Rows from block 3 of a small image classifier, named by matrix and row number. Rows with one number within an expert belong to one neuron, the router's apart. Each number is 500 + 40 x the weight over its row's rms, rounded and kept within 0 to 999. All counts start at 0. Numbers have three digits each.
After each expert's rows are labels from the 100 images, of 14848, where the router gives the expert most weight on average: "responds to" is what is common among them. Only what is clearly more common there than usual is listed. The data: retinal OCT scans (Kermany 2017). In brackets: how many of the 100, against the usual share in percent.
# router: router (model.blocks.3.mlp.router.weight, 8x128, trained with AdamW), inputs 0-127
# gate: expert gate (model.blocks.3.mlp.gate, 8x128x128), inputs 0-127
# up: expert up (model.blocks.3.mlp.up, 8x128x128), inputs 0-127
# down: expert down (model.blocks.3.mlp.down, 8x128x128, transposed), outputs 0-127

# expert 2
router.2:501476480452537521497495590520434513531490555542466525439502544493492519546559513445507471481485534456536529452514481496529524437505469538523534468485548482511486453474467516542492482540522581507518531482569360461488534460497444498474578541432565436547439526519559556432512501491526475463510524502589417544472469521472497516482463552437519508550495471471568434492471522432524502509523
gate.11:500446499555475479483574488490510497460578489516534512543494450468481426469534496549480454564531502430473458515533457508504452577522512583528496395443515536597437481456489504476494486497499448511510481488488522502473541542508518528473513463541602513487565540520459547426500501512587460521499473541510515464485455482517505582418478543502516543420573475551475492522436474469518459501467
up.11:529494523520484453500537465484514504459526481539517504542526449423454425505537493552497429562496504452442498523530432542505435572510524573547484422471477539589461461484502514509510490511519453481501482479472496507501516524499514507479520472516616522534558529524443542379513518489586461534471493546544536454483466461493488554419501541458502544428554523531468472525487451463492439503428
down.11:463499540491555478496471581435500490543521573493563494462513450494582502541493517493445564476545578478568567481490556490555519474494477494450440543595493425498500518520548501469483466546488467517444499445530519502499508506550459557510500537434484499546522525482575485483517514565448509561484481438487491578525495528478610456547497519541526467429521502453520521576501530524559462522525
gate.12:461506546435476520447445535488464424513540582440488502488472531482490514499515527465456476536420466575405450517496484479476538560506549592480574451551496490506489522456506533466441504485489586447592513492483494468479554450530531489478442453492454508552510479532571496499525535536506482488527538488527521418515506532499514614476535490471531505569488497539432515521502492516420480513451
up.12:468491559459482439488478535479466409527509575517467527516452484510497485477527503448455490523424456602406447472488475513425478563523519564393582468515471513525479483451488521481489548515490546495536495530543472453477528519533539524538447451537443489553480471514540483538534491551499495502501537488555512446529498473543544600474550480478528450527486513513473555535497508559415477515429
down.12:513478515475495567517464484431499407536449538487509530424504548484533497564506493501541502497523502445469474633445448526553448536463490512585610448519459523485537513469520440510498455487466493515515506512511499498529513535507476595469532565426505499561482503535525471472537489469455526428493490525488434507452450501486533528503540497534468610476467527484490503395473487515501535523449
gate.13:543528381523534553539462546471513503506556478478442507463492465508475479549522540589538484488561451453539519544456492478543533452506471536540595484424538484500546552509525432503507483456493436429489486499495472439535458415486501509480533431578421440439477518488570543498505515540462442463497528525479533500455505512486541520480565512493516553452491530511548516500464511475430502449453
up.13:512565383507531554557494537508520496515574489474452525470497469521466500524545542576528532476561443460528522543460482453547530473502465517530590482438520458530528517505529423482535509451526472441512489486481468445538483462517536514481495439593385432458487528485576508509511476546459447475464520525451544529477502549495527505460544519519505541479467537483563534539464509499420508459432
down.13:538563514472517450428555464502557551512546473508482515520477493492555473440506469486494571512542538456469451545467562477481534484496476515461492597468510504510515505543500528490524604501546536478576437497535556416492479503508461488518483554457580539514487462585485524558491508419511501489444494465483565475511460434469434557451491562532554517451550521482541522502564487408508520501514
gate.14:594543557454485495491511521519464496450417505532501457512503506443471470594498501431518448537512501513466517556468533500566494508423537503551498508518464451484546492442514590420487577519478515484535468460477482526476477481567477528531457464558488565519520531509533534465485507540436498467473497450483506570578545500469517590527501487525511617572470522412480479464481489487465529491515
up.14:554488568475468485498475545488495530485397483538494497550508513440467477530485508405566474516566503536506536587552576471512512456428604465541531454464511497461520508464548548482497483520458512453558440435482451497542492430522471530534538498549505604515512512483512467475465508509468484450527505460519525529552546501455527603493487477512462594535502561531509460501541504463466497510531
down.14:482547474516504567432532526420449533471478489464452586541529487463458494418488535554513496509495573493428520514462506479537492522518502460560510543473458526443473442456480503515447458375491495464475473527488511568501567551438451504499535493477547516485503444538524574542442507418575500579480531465484541542459483511428505486547500475480472473497477475538518539494477510489543457501417
responds to: finding: drusen (49 vs 7.4)

# expert 1
router.1:490528526514464543469480470479460467482496489458540474579518458510525487522418486549484544492469485541508554563475559558460448528579513496535484459506461552434488502510621481416489521476425421496466520466443517546493542517468453519534514464517527470486512466469485423482468488518468588569513498545494526443551599543564518463496517436499502453465478473520504506441494471530416535472494
gate.3:565504528504437524423505461479556560447484517534470484463502510489472471447523483554513493558537441554582475473512465518476414501568505559473533518590477483519506448497518498483565520481460506520467460467465502481568465420537572471502434527538443474488492461459496504475396498462461447482546486474449544457457464477551471521492469509506540467556400506430482523510520458424522491474469
up.3:515478560448470486527540482468520545507424488505519478508454533502513561499473489551471503498570539458465480447476558444533505523487464462531425459500528473539482489509462527531461477526519488524427435540496519512434545460473516516429506465458501546580534463575459564458510534551561512561425517452576532545517545550484518535528474446477437491565581540536523507454431503578533516449465
down.3:510476393505420482570492495527524492479584491498518494505466544505512507490470422469457466572474466460440557574495458499477490495536540453507497492500523482492496513531500556566486525430530507466544450579538416502524526490483555458546589479512503527571467487561545526520519517473549504467509425550460457584470484499513493528512420505480413480484567463479469404512539473514499489465500
gate.4:528434502514483500503515576489500552465478478517525550486512528549489488545548559396552486555522507499488509486446431499457500508559509437544519527520565486535522491584533508512442435473512550465489464487482576512439442595511581498505509495531468544493531497478461534526508571462542531407536501433499501593493570479433532496528527490456572483565507490498504501447561501527536515468551
up.4:466526427534499539563515522495484478577530515501421469493443465473476495449538511569512480474416456467515486512519511448544498503478542476564510442456397473543559505459525550568508503533519459503477534461603470431558537443536471498483481497493475486447500538545544555518506512573452473411486421499498545425498461529500495465483510517461519565499475474498447557492467511441551459472472
down.4:447473460541435496501501491488471560520555457545501517499490507535535497499525523444498561517479493518542467510493539442559503491548466487445504523487477534456497464460456490470490444537492522440514461525504534577516462545455490478515561510498488470408545593466426560497517562584406561529540498487534507470496464413481508536531557525457606531456577530493474481459538446578527503461486
gate.5:431555558516505484448471527545512451517534547473505436500544501556527485487542504463465533485557524504429493511458522546476435535420507422503512473465529488491512517480490480416524534421518461587486575525453483509485508499440536503512482440542510537465494517526467467490511510518553551460535567516551537555560599525535470487494517458496494363548476496540458546488477562432461500512509
up.5:517484533471462509415488555467498464486497536422453452502518443493500556517487564483514477450440505539500443498488585474506538498473444509417490503597440507520469474514526516569450610527487501500566475496487493428540496407487544545443480483526500476484555497521482485542521488489463439520492585543487507438477512479583520476501582535503564533508477489442553494497470533468510491438563
down.5:534528512448509497458486546474501451474560454452543461516493514468509472508481447493505468484464549540482512543571487490510453450509553478533430521563456471474489520481478547546427571465422522555497517538506486479492526533490536414434519487521536542495451482488457529538540421574440449395518453505534554449491505444454549495504528544534519476451553592500500476510545532489393521536512
gate.6:552463485465488566535559449522495477535458533596520495557488508535505500461480507579432515476454559463530503537475507457448472487565505432463482411501564434482479544587458461464473435533550535508546550469521534560485485562484441527504497419475459483513492508510498478473479446471438579503450487531464449498478482602532430476468559555487482470482485483451459529525528496496514511470497
up.6:521485483468497506494431495577465479557492558517491513525477509542491579433502558488540457557529521483525570483483483548417606517515485565466433477505577468556523554413445489520484432508499489519471530497495482505490504463482477492491502458490538437520465537539476577512472528548482573458446556528456502565512551431498447606515527531478464496555480554492513516461544543506545542487528
down.6:537524482487462559543475566447465442508431535599534532570454485480445458502441543463538480515541530520474469478509525504472525535541456571536442446459556466502439531527543483467483571468578462537526507500457470467491484577434446504532468567443516477489439510522491488473540533478490481520496485491533506556451510481547415536551451474483551486504574459529536450484423488471448473475533
responds to: finding: choroidal neovascularization (89 vs 29.3)

# expert 7
router.7:500395520490492492518474513420549433501453543431467513509512551453482508499486501483457505547505466491475508417503463445460499493443533501440529533444468475495489573509464525531534533520501460503510573565525541494536507544536553441454452509556387507504548565479540590554518493503486466500445485555531442516454423467469507463546526470499511547491505565527564487574489480473566455509473
gate.15:465506479509485480537545545471520500460568503591528494501455409432471518523465578427578473519506525489532530455517540442518452449503435495471466512523541402490497500553555538497496523561538512471457533513535477549437483439479477568468485462474503540478490505572537553470576527544450423494502454496453467460436537507449572486499513496505469492450484569541452533475500530571459491495486
up.15:511523521523524491423423468528472510550446493391437525488529542575500461480552472600424493475473448500489450530508456583489546517454510519538493460471483544487511518434447466473527436478488477480508453473480538476551474541531497455503556476528474469485518500460455457538390494411578508534493529463527479519550499526538436498478510480460528521568478445461505474518494492409548508503531
down.15:517574516456519421523504470505559518476478506520508574512469617449534510526548455456474503548520537462484514621526533550485540576509498499516438555551479533517501578512541485493525485467533480520531473494469452555556497496480459450540517523487511506498520554558406503529416407553441446515513546541544484540518398526520479538488459504477495501545469494491505490555518538515524536481540
gate.16:472496507455509631484452542526511565511494556434501470507443501553485533473496528539543477565488515566550548463505473504474510555523496532515494540449533441567469485518438505514518434501519454533547522506500500456484480539481480438496509452562541502430426461510550476582461507537433539499505454568470537507473570491507458440537461475522531501458449531441580525435521555496460493568485
up.16:570516483529489416520518461473493497465502462536517507486558515446520455543550458489469513428502487400429451507515566451497508451456538493460499450521480575415529517446547493507521533511516543449464494486492535554496531515541516546510499535465463472532560541489430503414550461496553451454492515440498448464565405517459529530501524525468470475503499474520438457567498427522528480410478
down.16:504465533470450556501525470460518455493480510510525488564543523540473543484536486536444522490441524491482493494445482554463481510531444467446540502512531497580497478412492505475498527523559462546487527473493558522488494455576506587490410455558476533507524563502451507563445598503460552469408457516489534399526536525513494432510529462509454432585450559469494542486510496468480477529536
gate.17:556488502565482441540520470491459477483494445448523535514505497440443521503543529571522479496534458480567521502502506484485465559494494490494557503440437478494528458486477484455438488459496552530533529597469470557461519487495503477489515475530447533476510485512513461468519523555449450511491488508488447470464574529466525580428558564434468446470499497613446574525447529463461437434411
up.17:428505472465513573474524537537532505466498531549475424466498451572531486484445455432456541515446514553451514510481487522497466455493524544480467521567536496508475541500526514569530509511502454449500474382532523474521474476481517512454523556473536458519458526495494534519494436430554523444487494487501519513562452458511445452578501446551552550516457500408551396483519469531538507535582
down.17:538514435552473494482436479572493574428494521564495471477472473471419544461542524521502508505533544482538534462471501548520524534483503457507412511458545514489461502510455482505526494507508475541503564587465530523488536474505541527572464502488505454611471581499487507470473464481511459507578521564465471584512555624502546500451501450484414482465524525507494479493552538473503465457554
gate.18:507488507510467527491584467506446545510491472463467472488405464519464532508424478503460520460520564487572489541464485598558422512544512507587483423436468529490458465536558445449492461452485475504546487520520469546546461613503490440514452479435529451492537450485521492497477538459512469492488543455493529520559505539487496552460496482559501489464495501423513482535401546462546500513494
up.18:537497520469500506544517500469492562536520461507486482536502470514482480506428427510512504445474538498545525551556514555505569477490500530492467481562499551501494441528492494352519456478480529506501587450542538497552504602557488469473558545501513517461523471491481486538474500457468482444534472518516562494559533508491552489461465483515526542574495550457478525359437434528442496448531
down.18:502513517491512468525492526505522546439469448490475543507521455520481527571579483492553455515502399493522491516505541447514455555512415570516496576549551512453563499518502535497527493559460453530527481440501505539502416483532573509434523520482502539485546535456484514513518569495477493533577506489474488478434514435452563442397460469527491560543529514514549500496467398506466512498424
responds to: finding: diabetic macular edema (100 vs 11.7)

# expert 6
router.6:394454519567561481547495481485513509493481431508560441540538472541513554538518476546443506475556496462470478472483421525451479542491576482523500607566538485492508499552532469482518456468450480542506529472469453477539486491463485488454526515535455470452531477483563503528465519517497504581513468536531489480487532445513438494475538565561423473540450483486435577483475460513473575428558
gate.3:489471502519515505526472484471562602485479513487479459493569470566505504515558549485496492463515495542460452525532492429509511565414466497493473494519431463512598507526481513515571453484547559505442515525540450497519466568515543510440490496499445559503512476457493439430455472517527496448466548511514509461533516554497449517463498525407489449467512554454493634452552524488530480503577
up.3:541477481516434524504506500610460465508518571490564535478438502503495541530489459473522515522496494497498507549486517548450521414545515497484509468441616517486444467501514448427472492514436436500502484449438500508443507460487471482599552519445571502505455432509470580545508503479440531471524481450475532480473474421525506489421488507512474529511493460520457411478440435458478533500479
down.3:540507524518484519458570502452548512500460477549450490516571534527482523507492539484524422493492497533496492510500508510484451608544506510425527514607403492470522428532534441485507433438556580504513516498527441500557491482515492469441508459554503535560517532503428552454512496487517514510418485516489483482482542553574430464515566488482468562516516585485528524473488428542497495554537
gate.4:475505578440480455561458490534518487459572495462463489500499502432529476471447506475461487503565543479497486546480454555538533473500478476579540468506502535581487510582519495507474495498536447462471542461499559434549402533476564451541497479577597513520512509578477489487409427494547530438524512510506512508511475564468548569498466453503555491488551503508426461463509512474484461517462
up.4:470460438541509483522514530467441522439524548524506537473555568579514490477486501497578536443487434513487539463511463418494459462466530536517451519464452523523578491441430456439489507560575525487523546548464443518485556482459505512502495500487495476545517524461494538607457581539501462565489465479565588524528492503503518488551538494533552470472457449459540520472471496459574518506554
down.4:554486516488477457619446458483465458491537538503491541504472488575509531408468467509523505481522538536485518473528409448503547469563505495510465539501475519490520513600462499563443465472536471459461513498469524532496486535487610490500538510494483520510548531510471428565468556472543503504482490546480593574514489560509493525507510546473509474474528424427561487577444431491506450473473
gate.5:484476516485471442455516540515466507486492438512542465533568513508442486515532538492487499479491502475547568523567542461537532514403545493472501473518517501477495516471525405501591474481509514502443425519500451451443419404516511483497463464504471487531580504500508505507485528494561439498561443454457461504463461441443546527464509509496508518542442481421476602541560457534522409483527
up.5:466490538501521499489460427502474524535577522509500514491514541423460547447449459468491529469467510501503527483489451513396477505529525461521475473523467509451475561439503521526446540517466540496526545504420474546467529498546434534510554546543528476504448468501387452493552452471465549536521559498475493527614546440456444521507480432485534524488553479533505477510507559393486533433488
down.5:515433539454470530528444499528424480529465454449517537541450497456566450475501476551486473571500572453458583509495523603503498473508499515501472560510502518540442547548560422537465477521523561528514404474486493529463441425456573479506492460490495523477457484481454458489506494516511524495494472472516580457510509410509517481546522526478452476561419459504480511501447432570530479511504
gate.6:546545555558495497525467540477474461402490534490555482528529508508507525494507466475478583549532481450459507466467614512505509479543502438459418464478373445501510520513519466493466563507495530557534469447547565514521467465495480492532430546450552511500457449431560543423492515557462503506475554490514494453527536457406551479506477504530558500505472469493493483487450476498503467434505
up.6:445518445475560483496501486452479530549526494500496538427555460527528527519483448411554469461533541527503472535506471456449506564503534496479511522523547506494499534476473535516587429449510474482426520386499508487546549539531522542526528511506522531519436523493423584560537504502551475452499469485541542519508540470537473526462524509464434540479536496555458507542556570516403405510463
down.6:489543512519519510490473465471505499487443531440496433541444557492521505471461507526555492572538537440464476422358527437532564566528487538483472407499441524453490486559531506548444545529512575467522509534502431492519463540480501485584465440508561469498489487570462460560492475505514544499478519551506485509522555520503446517470427441504468553566492459494548541499496511509548499508473
responds to: finding: choroidal neovascularization (98 vs 29.3)

# expert 5
router.5:493473490559563526579504459437524506537532467538511562547512480479545598525508464504495541446540578424513501446545473467432485455416503484558447519516530577472534445488545490496526514532503512474543529491492447461537446499476457521466582476475490495424483457446548511461475486520449532485510478520495441534525510514396479596444556536444475507536502440511508508480465508502485575480510
gate.15:506469503490537547472555481526470547496434457507510527503441505522520521526453505522444476457438505534500495466577482569429493459490552463475555570524536509494444523470527530469493477465471504464498496469533489463480530553479591543426537477446471556537529526535528492504608499524526454489525456413519541440442538489424484569514476568424526398429480508510468524525544513542461508502541
up.15:500460468492560509449497477521496486466410466509533499496463500501539492513427564487457457471437497510514476439527484571477502445492561398480514512541522532488378486464558515439470484486444510404494523467515431500505535525522568497460503491467461545510506540482542437508599463486513460516526456433526507443473494482450483564496467558428508442478521529503427474489556479563480514489553
down.15:516393525509493469515542484560506410429483532535619515396496503512475484509505443481493472456429431508460497490547493524512532451515421516463498443529422535540568534529533481541509456542503486477443586513526538545540524464441517557539454480568497543532502550550509477453527511510484492460449534489485504490507467538520538473467451469513431468463593488511526477449505502503476465507487
gate.16:454505558510524549570543498468460470542555544467463545597533447434549542515475466448532492417454507493472532494515586456506516568472477541492477526498419559451462449465554490447478446456596493537521517537465466605478447463489480514472548504538520505452465485507508523478495499506510503480510546542511478508461565457460538518478488554532490441554438507578534517451547546489540484501493
up.16:455498469464466534571555520480465442508595544474522539580491532509604499546457488456526502439464518496526526541533611468469533564477442519547446466509411557440471463494509456493490428474590471504511536521471460529490436478503444541496529490481507515486514453500496514474520478522547509470567516545503465548485540503486577516485543531563458448520449475543524498494565484481538469519565
down.16:488523493523468516474494484476592487518498419479542492459447512538481479429545483589462473509561526491552492581514425509440478495509571474495550534551582516579452451509557508484488566475468488499473589498460517451571534467451492458438451466499460488457437467548472549469497496553541504430540460494552526492478433480451460514470516508565543490527495532496478463494567553520471511535464
gate.17:519518553512445488518537437504423526511549492496493556494430446470539424540474595524466454516498443477431429426525453512505489524520535604483529452485428505524545491508480497485548466457475452488553486509485530468466462544463549550498449467510550533492506506458501501465506551514494448588451477442469538494520513468487476559570475531562581487543512470514444468461525505524488452584461
up.17:420502470490554514491489549488572495514467507511501441497518510517422554473515419459526553500501588523550554564514557503506450469510475422513449493481521498479409481512539496554458514533521537479414487453513441541532573445529435457497541530469431477507464458562503504537513472478522520428518526562484500495486435512526524468442518469436421498488474551436491562475468516470503582473518
down.17:476441519541469477497517528560500558469467512530529491528510432493533471517451463493536490495493526481503508485465423528471500441546471479510530501526459494521505471585512472416481562505605463511505549474543518447470559509467507525474375517442479503479514482466537396522529556539461372559521391482498483469551493515549455455544528499478499517554460509461548482494522484480478459530550
gate.18:605487496511532483508489516533543477570538481482500528482505451506550470440507557533492535486595507583552499511449476510518495495517475516509558550534467441454491589488444491492470514513501463533531480524449561476554467470433469422502457479516424473581538483538461450438498466485504495440458484472519570521507530402522560577438512459465507512462476491506526436544512489463514551554442
up.18:552481502520502490517499558473579507455512533508536512468512450403519471438484546514453534509482475498481531502487518564513476493473449498486586531467456525536547589500454472475489566496552484531495502541506622549502464476456488461485464510526391453576532539538473480541430466565549535536417511469482521507526549425542487496491477486555583473495487545501499502542473534539524516488415
down.18:464417558462503391472538475469444550575536544447514363550482544460511506523460502465498459456485481502483493528488559474475483546506423517522492555571476493471530529497471505533512514535529503494480579542478468472605477496492543486476440527525510566493466427563449557473503520470516462476455533539488569478522451505490510463534462550508502466495471547502496487459448511570541464558509
responds to: finding: choroidal neovascularization (96 vs 29.3)

# expert 3
router.3:521485571493542483523492519568424482453519459522470458446451554493580547474520566483536477531486466535488510514520495536514551549482503540491473530482469435540512545496475493565453417513543554503493463519483522529470446432518484544476451541560521503480462506553452520566506600487473475469495484481484588483382526387511451506518508556532467517541470454538412529521520465497486479511471
gate.11:512535473533593462506487564448481537470443458494614467673571461502521483555544456469511478535470491506483572536492450520497523548491517601513510544476541439523543526510513506509452497496520481518469448512545528476570529489489480518458430506491487501433529489494498590499468506485494502508520490516463521524518466474571510515453478476467549504527533417466482503481562505558463484541550
up.11:479479524464405569467508480532489492500569500517468509337466498453485486448426533533479485439518491518536458499478537501488478473519482385508535485524463579470492475517484515467519532496500489484560513532463496527408490515559523423549559476491548493565453478496473392496564493473479454524503498515548498490500505519427466482514531495538438523463488580543518469509434476458532488495471
down.11:460497518437470551477497364502489547532514538502481514478499515529492455412538489556415564494467528521484527492516510560445515499577521479475524511488510466457461531498566476533472518518550481484479547476455548511501512527460515477549547516489514460575467512523415502470607442516520522508502480534505533487470554488507480433504451537512427470487444531480422461499492506533544432427392
gate.12:491531506482536404468499461486460453498527524543489428471461568451516525506555555483450570494470508475558504529487574570518489509451534472532491483598501481493523604509504524480511495422529542446537519460482551566444548523540485479579483491474540544476525485446524542458466466538479498498438471464542456580492442535452492541505498415495472486493470542526543473466467458444517542582509
up.12:452520530463478488475513469497461475552518527493542430444474510495565517475518555495509539499468589550560499503534587552497496469490483481557503448563517462520441551526527566483476508486474535488515488475481517541470508532519461549520511476407507608533533494410499599500488479504501498459518459583538515575474427469508525593517548474476518493486497572549596482453503510529523538551484
down.12:458503499448487541541523468524427567391471557594467464527525519502576504467501508481504496465524479506481493509454457471469505520462474479476576513473486575487516537595442538588493501540446455489509498412467463487484534539521501512493459512485476490471455391472508521563440507420527488437572522503505506457481532446518490549534494547469553469508509448497528492515551558457529534455560
gate.13:509448507539478486482476491549423449497476542523550435514425489486476528559428487449491493457502550483533503515451481492509553521444492554486518511463469541470511537514528454506437503541566446492518455506472615543487521536569511489511475613493531459498551524518508493476529492459533512532514571483490510513491497512615570462513444484490511393486514531478576427494532487560494563485432
up.13:466589503456539513510522516446597564488524464476456539491565492504515463442577517549477504514510446515489502483530529502504437506572507454507500502524494454532485487512497534519560494441443555505468545517523398474552501479445501536503518406505466531525481457468527537529486536526463456475502452552498460502511482490365453544467534512519470619517482463519453574511481495478512452470572
down.13:477534558574529536482481508524571444540564509589443458546506538462502550568526521432480504540408576505535509517522456501442573481512529489488530501446519417493479487443537479523496540479516539512518502586530529575486459427590503514464508527514551531507493421522543572508494511486560487459484418505497527564518487420425527506528497494476480483525519497471500452532507488434515474517489
gate.14:472530543502436499529583459456510544428534486482495521471555503503481507483502510510466443535429532423534439531494392528541555477496447590527537492451481488440435523491453505589407504511455485469498548471509452492554523528512500440541472488525486512570477519439436497494440472482477521580492564511562513517601448508416501475548508512451506530525514545484474487511483508481487513529494
up.14:495552534496414476506593480444509510469525477495449515437552477547500447489493485504463533504423523454557515525474416552537542473545407646523536476476482520485458499476442511532448479492441496440505547506500470511549555495537471480519422467526465504557478450491474533543509482467485488569538578486538494532570492502433480435511532520425495552542541518493494478501490537469506471483530
down.14:506518534500507552515485502497542484510541497506455553500484467564550461471448505541514500496558499457514533508492524563488455509502484476449516514441521465456511587543453434475421486565475464458510445540523517492433557480653506459532545502465461536492501536482488519527579532512518477458491468511482496480535527496531512396563460507472565499412567535518550521489481431565541447567476
responds to: finding: normal (100 vs 51.6)

# expert 0
router.0:537537612542517495482442447511506522440510443547496453518444463515490499476413473547444505480489501537518538574474497529463464574540520522527513493553459517503480510552564444499475522485479507436482515454476506573491509433498478459523472478529464502477567488522528490503478469488470639529454527574500547497511614494552509560471524492521468430479507480522434545465542447494500520432469
gate.7:474567522537470517478507453554483503460506525563439530502506562477509492521477477467562530537472506514539493408530512449485533609527566533546527550546511473559470581554541453456474463482522516528526437477512593476517455506501519546566526451518492432480529520439431481545518482491528481520483503572520508485498453548518452531534560463435511546463517462469491480447455547583439526458446
up.7:495572509554463506478504451564536529492466525573453549523494565470523491507473487483565511529483481523524492419492511489495516615545552528543523557565508498548461570548528441467462445463516514521485440467536570480533454504474512567558512440521495440488546524441429469551484457494524487514472499590502512505505491540532467540525578459410491541494534454475501490455488534571447502450464
down.7:522490492514485452450491465455490474539486507544530518522457516565471495504443515485462522485411480501519486525540497475538455464539507532466490495478433583450462546497510508504504527548475585540594525503496519479449421512523537420529510529501462475518488560572507580603458455512517490482534489454423499501531491436523461533512528490532594456429523546509508553563501567535557416540512
gate.8:558511588482488478498492472493564465442542473489576533461495517491486486498538553447492492463551485503511534514504505485473522404507524538448489576458476478487562509455464525513524494442541436488504520507504498487508470578397531535462535440495525566504532514456473551507475399563489543453451524498488452548501510617521526471498448437476470468542453569526582549512493524488484576516483
up.8:559514586486473492508500467491552478439524483489597537450466501441486466496530560439512481475542480492514533519488478493475528412525503552428455561447470475490562505463495518497502508458539425500495541518525509508495478573397521509488548426489522545506558522477463540491469401546488535467475556502488458558511510610519544459505450444472476472527486562540570555522473542490498563497480
down.8:501497458474494514542458538506444479490434506455455424548488527523513516413535452503439535503521588556488569471527498520500506485449437523458501505519495482522503530484589493510483471440535525643491462531469521516549515451514469508550508521450520424523476495500453464405516506494502550467592545530443456461514500529539560439524535539544485503536505583488481567524498555534475532533500
gate.9:567462466473508543482446524485444422498565537537491520466434498486442524499508455456510565537433511534509429510542451457448475539533531551440517498519470495485516502571541485494481484506488530514547530494451412581566482533429462505490498434447486446464462550534520448551436466466514488566535581499455491477489463435490399549480515536517504515504500451524555466484431498501498510568498
up.9:498511461469527538581544472471488476473512549451469516509552502430549498516497526505457525502496488507507471542468446504548534477505540501558434456609543458458492549494563439458456514427480500453494505459438435419552434525498461510542468493531570559533459505461490564475547564607496492506484497551579488531518498537484493482446475488457508518469508411499509515495475406480445509530537
down.9:516440528532512498525535457479577419436546515463485453527478469457580581498434538515490552536495513550569452450546571535557520444502422531523567437468474526519446457546483496532552503500500464508483533465496519577528448519457488458562490494418484509519508492548555514459554562480476476451467532502557492502554443494490472455537489479546444446507462530461523527482500449428504538479479
gate.10:498457536425471466429510553532502486462551575527456518558484524534550568472489504521555454509459536434537500412477484475416411516446454584461504505467543526545429431509432525481503454517538539495552575487473523541492452444493485522486525525525548509425538528478479505432528495508493540486583486445470518419481471520486507481510481512484501518540569539451482470519491445492475494512565
up.10:523447541445493497447502547538459483483566523488479518536467548552545556456486521518528477469487513422544466417497509476414432494478427611449521505453513530588444442504430517468541449482542516514506598518491489472524453443504483511499547587546568508421504512475476518436477502505510525475582494446467509432500492539500515464512497524498503507537531525449486473534473470510535436486533
down.10:500416510510429530504535456444495439572488492580518482489513480558482528500472552456500520514490479494531456605574430515530484529442448530516487439534472579537493566513530463605465448554517461532453452484488470492503494497522565413438558529502534470525524495582502487464524480502444524500487510467531468537489510478601531536457520490545504467519447496517509410504495504444543513497487
responds to: finding: normal (97 vs 51.6)

# expert 4
router.4:412501544511572484522473445528461534514531417533513452483518490476522531506500487573498513476525485517519512510507471554454504488511522473580516565501527496495532508556526510523475440441509523561489474500528481499573408476418522562424522493484502462443490427492553502499481493429465530549520521522521514551446479423503425511508566573546444466558485431425485491492548551445503553435528
gate.7:479490434481509505583563584529463461554492477464528444548508468462470476495492457561497555510526535474445491480540413461525554486509468522502520526486472542497530550481502519411535443549477530497532509497520510532454500552476474574426474517583458468526496544485422551498510575538533491475489452535455540440489527510474544479505530436450442483548512500490462477521432387525506483421464
up.7:564557424486433589598506397473489439490494509552499510566495491511458467490508485481486473486541527541516532516473492535476512507458511495522513535460462468524483463558477551517574524522458467490491567548446412476542535514546580543593474476475410495499513474505489522533482531594435504522487499529565520521421564466470458482489520523510494489465463526461467490542536507458447481557504
down.7:522412523509475530446597575509557555501553546521544513443451517482491499492471528477514497542446491475515460520499546521471439551459515494533404538465452419479577565470538453455436513529555504512458561513505537482512511495572565408518549567556478484511487509465497518495471446518490485456483538534542504534517510476469437474505552523496451546461478500472490573470513519522477576441546
gate.8:486416413482463465476469470456514439590509453478532530471496546516520562589451494512513499478456490487496503532514445477464465517467557496531488568498440568549474470479448504491563499506543468536447528497490473558459498527481561440507516579446428535479526502535455519542502441506511518473577516480501504521489530551445522543519613493492386471514458518445427512466470492488515495469544
up.8:527435476515487457561483470411411516536475480474551519534482535513571604514449502502512516477496466498500478484449463458448454526388522444543557521497475537509505505411516488551577510540453461488497500492553507537507495529542532486531583469464461536492557540552503498497490447465543507477557519441523483514495565494451456578556553467521445497488511548440465478495439473510506479425526
down.8:518517464401512532517488520471541483453557498431535498528464448494476470492541535476479488503398532536525522488501531514465494514568543453477519491514509394533424567531563398434511547438540484529488547524517525516513475539537481496465484444540501418578494460469556455485450526542533433532478477472497498433503454485518562525536491530486507549550543524525561502499489486510470589428510
gate.9:517514470499476461465461496549521475510544448479519507489522428513483449627491501516493470495501586479593535499550510510540542464519542557476444515469457528533537480477531570519456488528510464473464480538495539510523510499484480536535471375480482531592533471468528548456517507471506480521535480437457530462487488489572504526425581565578528486525455512449504491397537535447450533497524
up.9:499582561500497490575564482487504519495483528525456501566486426518485516465534448461498491489461460393547486525413471574527537546395489472541506508465587519484506483479499437468433414540440471460549507474446526526538480484501489501498534510574482458520519454563477561478470454488554456491522505489547554484538519523482506505512457500451517483467540524465502500554402505507547540550446
down.9:500523442491407480580554545474511465452568466474530497526503540500459572489517492499533458524539513568455528412533486557478508564524503524536524441563483481519505542491522474549542457506552462544429533456506471531489517554541464499508487534541454550552521448472486460473459494507474510488492413560492492501521470410443532491569514519502484484415551437504482525481514519475385495467578
gate.10:518462453436466468472493486485501525533499512508452484552542487421389422497477420495488444476518491546485447519441582480469449549467507424499514540510528477499451504473462447588546560562497465486530460504528535533475484458476533517491484517529533523483486460490451561526506448491454521486467530502444532527433517497522493584514565547491524496450499525431392524536440553513480431541472
up.10:482470469432508450451475480546489485538496457555474469537574488454425498539458449526482490523531476491483539521411556455541407489483535449502456487497514452528497535508469448590524541475516468512480443498543539496522441442518550533528454498527520496449448498521439571535482444527463541513475564520459566535415491509454525548545498528464542507531484538405453504546461587476453476478494
down.10:520486532453462474489481545505457488551517507435461506489531469430450551531507445463474482541508512533488542532473474496502463491508552533518498497459511502492443488468458463547446510451538497453453531544555567565525408445501551589547503503584448514457596541558475514601443513445457509521469504466456547518513441509488453442517504567518506507431512461472469458504427565476529463505454
responds to: finding: normal (79 vs 51.6)